config.yaml
train_examples: 39062
output_stride: 2
norm: "layernorm"
activation: "squared_relu"
moe: "expert_choice"
expert_mlp_ratio: 0.5
experts_per_token: 1
width: 128
orthogonalizer: "polar_express"
adamw_lr_other_params: 0.0008
steps: 6000
final_lr_fraction: 0.01
Rows from block 5, named by matrix and row number. Rows with one number belong to one attention dimension. Each number is 128 + 24 x the weight over its row's rms, rounded and kept within 0 to 255. All counts start at 0. Numbers have three digits each. After the name is the row's rms in percent of the matrix's.
# v: attention value (model.blocks.5.attn.v.weight, 128x128), inputs 0-127
# proj: attention output (model.blocks.5.attn.proj.weight, 128x128, transposed), outputs 0-127
v.76 099:083140139127116135114121124107115053157052147098112117094138102154108151130114145102091161159155119133128143135093097153117156134131127117145179145143169157144130144138125112094150159123101156138120133183100118107100141115129131111134123186120104116135109093139118148134153140160113171126119098125153108108149071140138133101166134128128147116165095140146141139122106139158094135097142
proj.76 104:110107118149159167137117079138085168145156122165140135146124110128131129137122156111168129123100167103129134141075186145149107132154144108117111112108135099093148175108146126140128125131140128138129147103141128151088111139135130104179129121098119121173127113135195109128106074130105107108129174139125110140133158148161096141115132135123122143083067127116109092143120075138146150148120
v.77 103:105145134128145096115129146108142173155157127132075113133145177108141165133088125106148114101101117123143112121105142139128182100107106125076113150174104111109162149125120098116143107146125171148144123137125145105130171123160118156148106135111102159154114116085064133119169139098156090123106130128124164101144096166124084137173100150153098134146126112138108130129102153126097148122123
proj.77 108:102123129077123151098105135141116112137068134132139127140127099082110152156124094141122133132072157122126147132137090139148122101086096190115134122122140136157125116118194152105102101134118152127133100135123111191131102162126171126166157083106120095136132131145156101160114095170174124099133131135139123135145149132151138139127149123136127091117134167132131150129131108160105125166086
v.78 103:119131124132161135099130133122122137144129140126133130147148124136130098108133169132128120122138128181105134109127119095120086117078112163100148112113166152122137162137121147110140115147089106110179147129122084121129163139161082093134132130146135077121132164096176157067104151176139122128123111138135147049160089105146102130139142115168124099096117122133160163126114160115141154146146
proj.78 106:111120089125138102138146119151100157126128147115142133126093113143107142146142108125111085111157142068152120136103145068134115148166135135141148163146127213100132111108164135159152136134156143136110151156106107128140144105091116121161134099139111126098109123124137106110120108106098104106123084119114117175112175160142145185142137151127165154129119174100105089135082113123107130132121
v.79 111:141159120161123181153112159154125110096119145124102163096104113143098144140112121109119174134178135133201115098131161115133104164149130130148119125082129126099123149154158102130104124117139132198113144092099118093107109133096096129112158173151126113130115113093162119128126074135056167116147110107137143150112112127155117131137104145133104116112143104134127140164133140152134118122128
proj.79 117:115121149148141130111117061102144137147127130125158137171119125155142068147097140091144162157151095124104143125115126141093147115149149091132160160143130140185140109123134095161160113135049079122110125091154140129083131134151145078151123125110105137126121117147138141086068117107127122151170110130116148128141146154117157161115093135100135123133126112131158102108134143134126143142102
v.80 107:161154133129110152079125123148113116108104151131129106137109144109158137145132124153120130156112153129120154116129139104163122102112152134171099095136145103125112084109120149099130120090165149185100105148147128107153104137137109138154179128141092133134183154177158095079106116109120137072109145129112128157102152149135183134144102116117107117123147129079122117088134128145116133072164
proj.80 101:118130106098122117136115133106117095132137147152138131163105105084162086114165134136108130109122074152117132153113119067122188139181134106139120147140126129143114163164113134160169109151137117163112103113107147134127132131132126125115065150147128136157098137121104113159150120110097146095103141166123093105130098155079151098135109079135117115157180131153151165112134164118147126112125
v.81 096:179146158106122105086112068124170121114123123118164137107129120170085097088114128155134070106132123144150138130107118136106114118129092126125154118139143112130139119118165159149105114141110141138097103129086162136112149122147159118126157167168160138110145176151116101126127130158084121136109110151139140153133144109103172148176107149133150131117099130149144073134163092125138094092147
proj.81 096:130152149115138096103140159143132174109146117140084140100110124105148160097138178110127136146106125118127103137073141086102151075119133126120121104167128150135157143116116127152207138148125165122156120100130117122113156133082151118085165154108108144117162136145118134133110145104135132096150125134143129137158105120158130091138103114144143128111183114129131081136103115179077136109094
v.82 093:130110154111119121167104159200120163090120123164122096152153146161111120167084116131157161142102173139123111135141150102117134134134115109156152105124138159084110105113110139105118109138126126127124134125144117093113108103127131106176114089147148110149124123184116139108110076131104165102102143130101128147099107168152134122161086138183104151112172106099138127157136147113119131101107
proj.82 092:086130120138084131092131076086179113119117156140089158110135128122142117104122129129121141152121085106132085121096080101141163150175118133135131161171129110140083126141097101132117115122158115180139144131119175134155158137132156099127144150126123169095106133163139070156119111125142107141131116103098149109129175132137137133152149102120137096169147140128113123128162121116165103162131
v.83 111:111130098146111127128098139132189117112160128149159153132172132061158132157104143143103122106085115126166135150162105108161100131099134183102131135120126166113118122154134126120149115133103158142161094128123091138159113098105159139087110155155153080096114131101119135104108137138106099159147138144131137128109139121167120123111151141143124157106140063129145123108124188118095104120110
proj.83 111:154101124150158126088117102129168154107082118173113131119123145142095099130118127129096133131143201107135117103139109121113104133115130138139087134155146132166132101120101135166129122176108149159097125149143127129111088036115126140182145109130118156147108187155087079119154130124116122133113130125120126144087151113135126139155123168120133120140135145135164135131124117148148124090103
v.84 093:172144106132168105078167096116179128116169125131145143108159107116120097098121132157146110092156133118121132167131107140156096154136159137145120108156136132121120072148083120175128158092149132136123101092145128125080102111123096122129082127158178118126150171116155133127128153131122105090109106135132131173152163128112145135085120090122085156151130127128118136117119118109157132103152
proj.84 095:147118112138097103128138159116131139078134121133168150135114165108152129107136158150080107118128104100130107134145151119121114129150141130125118183143146122194100142154141131138124141122107124119143134121113124105126110087097089132088132144145124118057142174115095136111126172105108155110100159125151138161091083119144147103140112151150155137166178124182125131083145164133094135124103
v.85 115:144087131133124121119146114092156102141139148174164089130091137118139093175085086111139170155103131127116125156132093127108165123120170147121101151099127165135134173129146129149159113149143149159168115080108137147121107089127154160143123140153135126136121106090154135107112110122081126107115109151113168138136124131166134107169058113166110120120150095143152122110110100115144131125108
proj.85 103:177103099098128117107167073131151128115085150108124128120140132091160106137119187134108143107118126117164114116069110101105091122135075157160146109117132145171109106106152154126134111167114122147123123138154184132118140154133141092171115156151123150129164156133121110130150151080108118091135124112153145112154122155095132142106164121118102131140126160105144139133109110129174099139094
v.86 101:104102139110120096140119142111127131165158161114113098110122100123080114152108120092132149119152136150154103087093134147153130138133130151135161140137111166106115156114140132120122166151136173149141137105142144116137127117098142159112113147171152115178109095127157109121165152184090133132151118134152168118145133112135141095141080112090098092090104092148149156136102165079083102138117
proj.86 093:116127110162126159099115065116143130101122119135134151104111118125134142145116145139121145106142114115163142115085120113080119129123145122116121164131095120127130147115151121150137127139110084122142124111125167176102130160126133110168120129102114182113171137107121148111094115111141061151123119134159133202184133172133159142136105153138113056087106151136149124137097110164136129112127
v.87 093:153149114132116124133100109124114127114135124119116078156134125089166092121142135124151098103121113138110141107136114133165138168135173100121155134112083135191129113144129124088118175118146157089151098098124120072108117126148111119132120123119102150194088154094116112187115162183135112138129138133119157151139175134129119144140112101127115117130171136152073150100136130113103140118111
proj.87 099:144129128164119115091121169139146127112104110125118157129128116109144144147129138143079123110148159136128144149148115148146081158169165127136145130111137070171116152112088162103158133150149085103143072147149108159104113140146169128119108123134127112064130118135167151118125163122123119124110074160142123186128091128110126099108153123087097126092099115142106159147134129121112153166123
v.88 109:134117113120160142131070166169122161149125136087135134129116115156118101135062125142109113111139120114125147135120159108142128131110105186108168125142135115124129133165111152100131126127148126097136152101108118141119122147150083117101139113144113082106152152107172108119073130156085166121153131151097170087072129131170136114134146098131119151099133140170119143129115177158090133143138
proj.88 107:097152091123171131106169083121083138112109147097132107140157142156096138140136126097099101116176128149116135120162146082149122145137170078094109142131146164128115104110089118189144138139167097092129130144122145116126158110113141116144162142155170154105132120121145105107136111163126102118119102098132123130154166144131141149143074107079146146127151139104140127149077115136136155121135
v.89 103:131125117132119151124140093172133115086145123139147125117088126102126129097113130165133154182178124115124145100144141132137093160166107116106113163136156112132119125162117109120090086084133116157140131135089141123097122142096134121089176171192150143111146152158124098124123131117117185117095134134133105117116082094138179143114151153153154113117138099138135109138097169116102124121093
proj.89 098:156109119170135125116150090081135131125141100151142160136159146163112129162151139075140119071133118128119106097126123130150110104126142096114130103133150164132122164146064132168129165163096077146123158098114146103134102093185140092127132125187118140141125123126165138109106118113114115125162136136108107118123132167138111128090080126127156128134153126116157099114117143152105164144156
v.90 109:095117131140123147161130172087123111156092104153079090091149129139155086161162118137144189162179128148141089152113128139108172107135123095112123127094089175131122123148086116163130133136120128123142118126110148131072119129099124131135117086143157113115124104137136120130163124147096150099142127123128107146124146124114099124145104154164094141148144157182103144175124098130147137100119
proj.90 107:152102109140080144145184075092144131151107148108124131102146156125138092141118159139149158127132093104140128151110109178130123147103113122109142152123138081168147108153135108110087122092146096134129132110127143159121120157121124145148126173100079107118149110169124142116143182151107106139159122091147150115144157147166095157118142069150119136119078135139113119111120091120146120159117
v.91 126:126159124132131135127117088145130128116119102107177129158120112180114159113115113105156101131090095095137144131150155191124106132155164112097099132109096091145142122165125135109114166112142092145137095138112147108069101136196146100150148130150122144135121104136080159170113176131129106117095109124137137135123123106124161163154116130115166135168144092158120125117118102115136137142093
proj.91 125:158110163101122118104130190145122175115135133129104150119155124120159139147114161100129098105132138152088124135152129120124109111132102157142162099130112120149154140129100160126143141176132128084147157092131111115146114155162155116090141109169127107093158100113153114154113106159134138161125123165119132170131092090107071070095131124082131138121128105129107135160160095144111140129087
v.92 122:095116117143159130167119116189108141090127135134064123123128118121134141105116124122120099147111136125152118062120157090175159170143115149141155094101153103094160106087125105161154119135116126124131139109115128097131169145116141130117114063104138135144107136110152134128141146125141147133166120139116143102154111120116111100126177174141136161105108095086168122147119180161123124148124
proj.92 134:116136120146153119081114138136120100169112113111133133136135131171083117120082146141133119148131102101109165093144127155107141129109135143130137150167109155110138128173128148119122123118107135116104136151134069104158136133143128106164128117102155116121142169147107105107098057142171108184122121103114101109141151120135166132154145172137144152140108156131131080126087181074123099142148
v.93 111:092124122099155106124121160117126151142114129119119152133131111137160132086136166134128139081147104116075124172142124134115111118138141179159118139194160092171122156130141098092118109128145158114150136098099161138142083170113154158110139117106121142143145139116089128152136100146139090116122081153089145076160137114073117101128126151123153119106095119166127142102126127118139161126155
proj.93 111:168129107141162099139120143139118105137137118102170158101148114079069154119151113105130123079110132140159167141133128149088116094097196117080111113115157137117155125112146146151097120147137099125179126147130128128135155118133135128142103118152153135144119119117118130133125127161151078124136125119148125165157068138133149115155156139135092128105171113066094086123112157132107115113131
v.94 103:083119171154116122177106143116138093101096098125142112122159103119130107157146137144057134142135114152154103112133139122115124108148114139138110101137080141117137142072135106130149151182105123169081140170128144131150112136138119110120128188120153095120143129139138095072133127136128170122119157159176126105114141098107087121142123146101160114094111110112157120139155116143168128135146
proj.94 099:138127126150133114149101154114093138130148128171069135158086123158092113082138095116148176178129104155168135115079124120141144139129123141135140116131091118159214143136100118142143119090134158143119149138155125133112123105095112139151094124091102128159092126126100138121153137130108106132187153117110149121134152123153154148092125149131110101091097124152147117144134115127131105078120
v.95 087:150131136134140115130090121165141146118117118138097108148095097143150127083102122165127071121142112119123115159148119102121147177159094186124155114141125137137192135159111140155130124109132106099134144104147117156110115125070119100144139116162119112104136144135158132125113135115152194089122089134110136106167092086127135085118126129177138169125139154101146127142110109098146132111091
proj.95 090:139145093120103086129169138109129146124107125092121110099156134149126149120102138142120085119170125123108148089121153127170126109134167111132161109135162160146118142119116136149116123155161164101118156119102139077164162083163150121122124088145148109118119169123155092085119125088118109094154109093107131119140142098167119148146120111142128146155173167145091073125125165099127126139152
v.96 123:158149085159120137128096098150142093090136115178197129120131151128135125149157115124150132148133135128161126133181121163120092137125126123145126105105143134080126131158152135176124117161138149150128087099088104111129111091116143127094121183134133112139097125115095073109105073148089161133090120097157118162132112141143115123100146147112154159130162131135108149118128125144136111088114
proj.96 120:138134182166085173111101113115129144126093129175086124129108172121142067104125132119117133106103138106121116110109114179148139113124144130152135110162161122175158139132094147139154109139089117160083121112137133141108108085128140111136110164117112125137107143165150137111112188085111141153168112106097163155098127123089147140118123167115119137151159095119135099134115109144137124121103
v.97 099:140167117127107145114149139165082098159104152119158129124085138137199140114176133131142136151143136148088137115128133120124150149117133154153111127107162105122125147117113124096145115100155141137144145109092091118136122167117124140124115076093096142111097130119117142175136095094129156129089067095116132114149098080120172128136172143123139144163116176125110136127082144109130158146117
proj.97 096:082134070145140086136133113123134117165151121112124112140129112165120114141138158153144111092130151155150158138139148184146158102117184088110180088121152125059106124112141140136129120151104103132098174142090119128148149135148135129125081135139110118175103090131179112121136136098116114150137136174135113119130102103087128098147143122143120169148147131094116120118108113133120122146160
v.98 106:108151134074149082083124121133140090144168130144131126112108170116115131070135123141129102112127130102112104111110141107114159151164146100176142138139123112110124126124120121157136161097176193132084105116107135082119173145144146122127089097132114151148122133132132089155099146170134157114112131119137169119153114123126104118182141146099162179136125109122126137164113118128110166121107
proj.98 110:091137149172145112113135132121100123114081110118134136117112124108102161102087184149104129138078145153101123101134157179128122104131134172110127119155142114094129142111137181095138151127130126119143143119135114135136154162117170104117138140081155123118144161149169118131124119138125109117101109121110155172174074110087162097126155134160128128113170094130137110103102122155106086123163
v.99 109:175133136109144108079096142122137147163150113137132135150098140177114104088090164140072093140139128115145119129121127137162155121153163154152111123112126097120140151153145106121107119092122140143141115115163106153083138141106148133124096124107109154101120186145115146154141127076179090158102122162107112130175159122106105129103133167144111123108133091112155101108142135131091120153158
proj.99 110:125128138124126113115096126109155112095143160132139156073143130129162164113133133164164091133134140105138146128151112143104118103124127159096137132135141151117121129078118119146109102174072154132121117142109113097172134087110067136126157074113139112165119122111076117113115162133140118133139156151150128153130121122135155099174142106162126165121185148126113147104141154102132130113060
v.100 108:118140141137134147185072142155135150098125101109132178107124095098146130114106103142122115093121120112167112113113119149161124151111112132122131141134099104165106144111165121049143094139103144115105145129133098108156117137109141147131137141161116131137100117103114109185103136178164163159136142132086156168078182099142096136139151108106161152137100129118136139123140131151120138114126
proj.100 102:148138138154166110089105145116136150102108084149101132142146112183112120124142110117125162161132153169119166174157095141146106153122139139109135101086143103136152096104077142122083128154142115079145094133133135121092170108146176111159145109123151152088096102119099118113107107137121110141135093114134131123118156154113152134146119158112092119123093073111163131131160148131138112162141
v.101 082:132113161129175111127144140114099125128155141167113121141105161147136091092111146154144140139110114140095108120134103086150133145131170135163135113114173140141174144125118156127108108122085123092153131114131120122120123139139058131143111113083130115095130162102168171068125108092147148121157098170097132101152121096115121141144179137168098134108107111101153120123120155140100126171115
proj.101 086:121116088125162114121152101125128097148107144114149137128110136147101144135159133144101102123136159102156125128117156103124095112156135152167167134090111147074099143119175144146151141124139122125095148180104086122176180100095101116127162101156164132155102160127099077127099115121127118131102098102095110137120122156135156131145154118094118178136152161126133098125094144092157116111140
v.102 094:119131120147122147129111052163126134127140122114138141124132141117125120124115082128125127181133155086039145085076152125194156164131142139131123124152121100160103116106127113110164158107151083105164131099120108107122135147160100128155104072130143124121153123156139137141109163134155127128111096117132108148147135159138123099120094117112126178146129142134122137147101155148152120146136
proj.102 098:110148096130149101115166166137068123109119104104111120146130153155146171119131159129106087089160073144126164113154110149155099133158114104132134150126150122107108118143079122098109127123163121116135124131145109135146119134159143116111130159110142111088123131103147133170120091121132163144107152131138107097129125148116184108120085157129127154156107112143118119131100140060130149162195
v.103 094:160155112145104143075110105160147126120113142130115129117121129126136121157132100157163145115099120159101130117178087132120146127095116146176128105142175113156135108131144173146141072151135157130123125161130135153166126106129133109119158150150140097117082109159106107072144096112069088137127110122157106125147115115140150127148135153178157127134144146094139113110150101129104096079094
proj.103 093:164151125128128131118148163131165144194133128151130110083106135128131100109131127122122116132098197116133122096066152081137127119129115146116136132159155130108135116121132116140168130149143136137060129126130156131102109101126145125121135147112107146200127185132155099163132124087135170080170110114112086131122095122127114114135128096101159102133146143128122100104122121130144083116137
v.104 095:134082116146122121127103144117135097087154097169140162123162131133077159152152121138104196121150138109109144155110060127117148134146122095138134150114129170109107115125151115148119132104095102099131101147166081153148105098110145116127100139146116133145099144150112147164112095125146139175136148110127110130127135150170091130074128088124139128163147102120129141148165103153107145093148
proj.104 102:128131176143105187177113114118142132106129124161132116140146151119164127100133111141141136161099147109120079120147126171139096185167113103145090126131133109125107129105088118074072106110107128174104129118130147121140141117138127132135161131107151129116119123132100132101140178139101154104128128117115160121080137133110132166120112128133124128170116081131121138096192172114158110164130
v.105 102:118127128124165094115124129138132086130101127106140135208122116130160115120102106175162118112086116157147120145168078170135115119117119130091124159108129122131133142147126147083120144160118145086141104167157142160105136146102119106151108107156121128124150110119113170158142113131123128081116104139110161140093070129090159136165171114121154126181092128134106120124109144121103161135119
proj.105 098:177129119121109154134124149151092169123117142146139156105112146088127141136184111103092112112111165127154138184110131084140104134109126120126123083080118109094114162117163150171101122135138138123143163110125121110187119121109184143152143132194125116144134134151132074127138111109134099111100101138131140117128136115142077110151142113092133125115132113117156157141128079157117114117152
v.106 115:138178169135127130116117204150141106111061132121120166112129110159125146103118161160139157099102122104120137163107144149129142130130120120126123143119122103131107169125162130110129105111116120156099121152123120133133127128092109104157090147135093148134113130152099097141134082122122160102105129111115092185098092132165130132108166169113172108123126190123117101104161112152114131100105
proj.106 117:128148158091115101139070122115108162154155124176106090153106144133132143120156102138185120154103142193128111142125119151175143143136161103099136116157149102128143124110129096126139116157092122124109138130126159138135138152134128112071153130082120140138091112157125110144132128140147120137169127114102128097134141128116083132163152083084124158152138049138103126140129106137131102120141
v.107 097:135151118136120103162102148140144141092092101145103112146131133119138128118160102126120138134148105116126101136173128096100119122175144126114127092135142155138134087123094143170104111107137123100105149075115166173100093158125131113092132102138171104094162130160156107145079164153081180093164161157139134113137151111090138129135106164122113131114174122135103119154102124143153142147126
proj.107 096:172136125133108090128196135091149118142128110089112140129159143099100111121104160127135143143175076140139133103139154139130164129106171117119153141131121147189148116144082112124133111081145097137148177105108131093141133152100135133106143124159150151131142148115105157091171135131129093122151094144139164124159131085112121105119120114076154129116163117107130090107119133112101127093142
v.108 110:075159113137082139167131112117138126103091104141085109097143146077141113125140153114169134137152086131120105156130138133133113130103125091114152145164149153184103159121120117127145108141107088113153141101074127117131132132151115134125170112131154104134133111073134119109132115160149128115152091145123100148130138160115084147150164126168164132135142154160089167116101144110168130089125
proj.108 119:130112121138159121128136132147129133155076150102150133130128147129103110158145118098124136082151133104114147148100127177155103120132155140128122134094159118159167119175133148096119143121178123148120112141136143158096106141143157113149116168133097091084095115201140154142096123137127113148121104078125124131109141154160115145111140151111082145119076149098108079140096099125096128167144
v.109 096:139119125158100125172114145145138141136104125166131125181142108124176161155122130103140127103073133129175103137169099118082131141105143146128128115089155153128126102100175133089160148139118150144153096116136109141169122106105154117155158111112135130128097099104107177116134080120125088170158111116088137121106143108156121135154116144134126133103147102108140097088191133118121122116107
proj.109 090:163122146100160106087111131155194131133128122130105118085156096129122075148144144123128147177127179114156164136109103123103147139134110122188164120132129087117112110132128100115131103156131163128099107167113129113117146109133144116150123118117115137145122156160105079152124118105169133137121122135108150122137109080115123121180162123114134113137120132115133123174178134104157078120079
v.110 094:131122114118103090101134114099171112135105097102138167096127117122133106138131088155069092146131106178121129108113107143106132105114075118114141160174108100147127133114155120126163101141167149132123143142107135149196132173133163141114155131151140133143097136131128112176132127130133086109112094146155154071150118174132115110172087130141160124135137133141142142113113110144173117106130
proj.110 092:141159108130161108145152188149140158141136127117133145079143107099131165126137144105113158135094151107106161119094120109111118136118124169104085096127113129101169102118131137137142123096145154155114105129185158140109130140105154109158113111084128111165157116176134127154132103158108131083161157155151115116155106136122161104102136146169116119106117126080133087130101105115076114138149
v.111 099:153135104091086142097083166140142111143115140142115157137130084114113155127072103118119171125125160149144136145110103139152143140105151128137167142142180123130103104153138122113122144115167148145140095143134136126139127120078130138125115105127117135176133116155152098189118134151111108111165162117117136127111111203153132122099112162102146110127137121125079139088092136118078091118152
proj.111 097:109128187127097147102101089099162163163155114143116121076103131068143092146141113109162110114120132125090161098135148140163145131169140094094113108139128137160126135093093118130119077138108092141129122120138174147110080133137118083182120158113179149163140129149116143111136125118156110141122159140159115149140144133121132098143134125111156107104133128125127162132113159134084128124125
v.112 091:162093142122188129121148121136105134146113149110099103112105107165099101121122131137169135169140184132158133117150118152154131132110091135126138118106103131096152106120100131163146136116133118113117102100121155140093095141096139155118133149153090151124108119099135126141160081203124138091132092175091141145106159164126134114102128100097116129141115156115131145112118162127153121067160
proj.112 085:152142099135103128120109097146127123120182141108134153140159128130146108125111131131109151099121088098125104185111090110095132138135156092114123184146142120150108158179176128163107098111114117117146126121097130123097144143127110160120132149121153111069168138167112112094107105115128134171103156071133106122143133189132135124122104129164115128132113159162126113122117100104128120185120
v.113 100:126145093143131139127105105130180174113150124127079176089129124159131147124103143150098117145123134099147157140124126141134106144093164125129086112135133131101129136118143087091138122087124138129155150163121105084122136095145121139139140133142167155145117147095091159122160135115153150194092114105142103155142133190158110082097117147128110140146131104152157116094110113138100078144106
proj.113 093:119134138112147147104094121132132149079121081146174112143122106146137134136105146145118125111124142074119130113146083167132116103136110151139148164131112094144147124104129113121084161169114146121130092127139144123087113106149099097104131100093134122140115159155132133167067089158133141127102152130102107099081133123167141156146102158111182126147142162121127155143169172119149170131106
v.114 094:172160111140126144062113099109117155169106133110167089115111139159133146125119174116155087111155138107121142186132166108103150131150132146191131108137140146146141103151112144150140111105136136101083112139108127132133145120149106120150143090109107129130130160124126117074095139112107079135147115109118118104150157101143163107110126120155081136088168161149116118110137091159107133125141
proj.114 089:098127113074168134148128139144106100111138151111135098148143103107160151099099128155138080112135148133085136116166160114160157109142171145117124138159132118115130142121169142123182158129133138108128115137086115107073128124127087127078119128134132114107149131109170107141167172124095173106111129145173131158122103112154101104139155081151145149114144133125087113149117121131152161093108
v.115 100:102160132161118107138085155167182118118090150143110104116088090119182115168174119118141116121142135133167113112174130140137158095128132125148120128099135105138114109115139142106132131144116164154111105131132083122181110120136131162140161178124149135121085101143069097096125119116111152127117118134133129149127132106101125111206139151096111146128131122075131116116141111130117141124090
proj.115 108:149150106120113114105109137088149120154104096148109118128139105133121126107113130132126168191111122109140148148092123116157166150077138151134162146141135101131183125149142090157140087137128148123060076094095144132118120123127156152172093103152079141153114143137131086151139123106169109132143112139121151164158092124126130102154146160116110098155166119122142126120124104116149089116133
v.116 100:152155131116183078091136143107140108131140144182092146091104128131107105133106166125124108090112115139167141152107151119170150136095079120106168152143119143132122168148144130125115112096113140100128140146133149147125179131058145156110121146151120147133127126102134095135111130131150164069142125162137134151115064148137130118152152120146143123097134145133137107129118137114086121079104
proj.116 098:106111150112108123112139104096150164149087159124161115097116144084133189122120120141137138159100117120116120114137139123155101101098149143113078125130157143107138146126177122158171142125151140131120090127137144144146148124128152121135166125119144107123135157160134120093096121132141055134109102076121147095169169169150082155152116124158106127144132147125119114100082095154104114130162
v.117 106:152114161133090136092129123107129149156117122109092141136083121115107114129125119138103119155142148145100126121124144131109172105136147101136142153112132125183143150134112164193110112114167077089077135126123170163104168119139111116136169094148106130093100103156151132158103172105162115152123137126114111106127134120089115175130119122120124102098154146181113110120156079108137124140139
proj.117 104:165161139119136097153154152122151146143161132075131121059165122138161161144142126128156122126161134131086105132164164107174111102122103133092137126088120156136163105101139108098140131092120157119140122098120127114124141149147133164073109104128127094127146120128149171110156134119117142121124094108160146109138090123164112110097109058119163146083135154142124142116114100111117141121142
v.118 093:130112082144128157142137130075097114082149138159126118103114129135149104141123116139112147143155097153143139138135123088112137128146127132137156117115173129100119143175135146176163102093146098096136120133091196123079108129145141173108140117094157110110146138132168105127110122129130134067155124093129114097129079142146122140108122138167153178140146115160089146142115104124154111095144
proj.118 094:144109139112103123115188088140115131191104152094157118102147149101127080132116152093147141096122106135110146114130175132140089088145133122147098104116132158169164122104099142138113163110139098152151127156153113152140133107124138099151153159150138104149139125157123150104116164129101100138152120093127115092091144134148104134108115111163116173135157181127119095092086144140115128137096
v.119 124:134121135139154168157145187138116141105136126153133126137169076109201118115161110164110160164109125132121133100151084122135126125147127151122132114124116096149160065149141136123120140097131133120138093177132109094136093110116119144118127152094131167112070141147082138163136111098137103145111142100108103088139168123116119119123092169143109157160132111118108115107170137136118106132129
proj.119 123:170150129132085110100126131100168117162152065143097132089174109133111100136147137143100137137128187114119155142146094143153100149134112121161144138124126090126135127120097110134109130132116097110109099150135093151111109080142104134128117067117148135174122126101105101156139140178144147150160140150100121165086082126107144116123172128124139126131129143160130129137165160096148122158107
v.120 098:149125156129144130126160115073079168126159109150156139134147129100140142150125127158134147152090156142129120111154104133115134125145098162162123117181113152172142150125159122139117056137119145093100146151146135132137173110095117143122124132106099132162113136089095131100143073127187137144094115131127150132152162120119097137098098142158095137092123147106124106115135100118103106089158
proj.120 093:131137127116116146153078141139166106103118123125107157108151102100146136097168108176145155090097172134116144152111097148161092088135130159152113120102113109087117140097167133091115140120123134135165109177108109145085150103086088135127110120104164120168104141128120151142132132118084134122163123115153137103118135187137166140113162088139127107103101142160123112148158140112157138133133
v.121 112:108116099096150130156135156116094134147172138088086096126119153198078148122159128106111097111160091150106110120094128103107142136135123118118108102143145119086167136103126152125081157137119123142155134139158114157143166148145140110122143102096107142160119142152127176147169139100123116159165147129158132107141137086127125090099115133132144103146113116105160126146131124100120114185089
proj.121 105:084113136135095186157138129148134107126123121102137117112110103135117133134122106143164123140126133138139122081122141154071136149123147146131146127135078176061087110121136133129131132133129129095089171150133119110170160188135101144105140104101120115162151105096111143111102130177150137121103128138095127156150104088118145149127106094156127132118126160091099156112152191135137110138130
v.122 105:132091094083126132126143133172119113121111129171071151129098105103078112114136135122122129160119131121176135125181130119179099131112113106092128130119098134117132092126136119096124124167155147166165145089117119144153140136120155139099197171151142128126103118106149111105120127156096170074137133132137112125089132140155130137135103151175144100106141120118135138134144167160128124087120
proj.122 099:161097163162104136071145104152146103127129148121148142116119137154136107165078095109115152107129117110107092137096090104104137137127155160136091161160166136158142118140108124179170126120137096151115062132140150144096120156168147117142134113135170122087150125154105124113102089140171114126116118128081148108135179135088102157112119120136101110154126150109150121143121123121135134147134
v.123 112:133117098110117113141143157123138101158100170150141097141113110109143097149135125117131124129113147147149137185177123154142133123112127111086165154054143144072122128180123125106133127152116139138190107124144062144089098109107145159128068145120150125105121110128120157147139135089118127087135146110135098164078088138162156127125138114154117138126120139143133156133125144110137126130134
proj.123 122:124100116156104145098131066132167151134121160171131129091116156134169081150127134136114140144136139118163120123133112109143139156113134111127109117129140104112082121115142109171110103121112121153104114143131145150153112097139113140164156117162081129113129109134145092111164176116150109141126131133116136094109167112141040126147122135122097162165151142110125182110118066128154119120106
v.124 105:146139140127171128154133104199103138116128123139147116126121131143106111119123105129105133118105151131166122063117137120138140147116068136114135116106117118094117159124130145152128086171114094136123189093147165144126159160105144134109123176136131120090144108165138113141119106135093177103105137148135145133137106122117108125154105179137152119101118140063117076173132124135150116151113
proj.124 107:121136119126070110112173121110116151150136136100074130129145149163101134111096101123163155170097061167156115126115130126117144118118115124118161106167135196121110113102108093147146126099127133115125129123127155107149138126117172119134140134113152163144131141094130135108100098107147111141188117102135136067180167134131155139134102126136134110148139150150163113121107102112100102155139
v.125 118:114109127117132127108139148111094158168152102169148079098151166095157096094185113112113140098155136144123092121100117124126137105093128114140139124132092141183125157151108153168114118137108148132103135149143145125131163132084141131105151108133122142108113117118131090114124152114152123131150129122132148101126169060111092171118160164113120151136105144151085128149170106123069131135114
proj.125 120:125134125122093147179178136077114111133096115129090111090157149148098128146149122170116127133121150137148156150154125163127121109089100115095123115090134128104125119120147163104129163125146124087120109137109106149123134113124114173093104164097122100145145128109119154115157170147106128135155095098149124159158109156135128145169137066173101104097119108169150146134115148169148092124120
v.126 103:089125117169126159162117101097147132110130137122111068123139130149154134151105104147105163164162144150126099139112097143093165119151126120130112116157135148176120149099119100142143188107124100109127116163120185106111169125086096136144152072166148174148124111105132137104162144133136136132130144144152122094151120148099107100114080146099134133130136095140101136104100101152113117140144
proj.126 100:145154116087125166161124127118096135149131095106116119130133140099118131133184128118132141104159081101138155118112133150159099138127090137138147126100088096143163146161149144096079130105146108126149163128150120108116078118159107081087110151079124080164146127126149169124128108134128109112145143089166111124118106159168134159109112137130156105087088157141124136160128167137125142145145
v.127 114:143078165117088133121122142110115142131102113128140145173091109134115164125136136134161159139084164145120129093135109128115127090133149097121132111118162128140137107138184122110097123115121144120136104123136141161113116128134124105168148095083090152175122084143132147160118154124200114137157151147086137098110120178114125168115128108102117108119136107127126191118137086109119116136176
proj.127 113:136173153099123156157087138134153117132153132138119138105133121056174128139170110119172133104132098117092161170122140097131161132148088114137132127099078144122130132079126154097126097144137154127168157104128110148161154171130091163163121120158177096118126094144094121145118101120144122126126108159134130125159112109102136094119150104099142109136127114139101140108167157118150130118099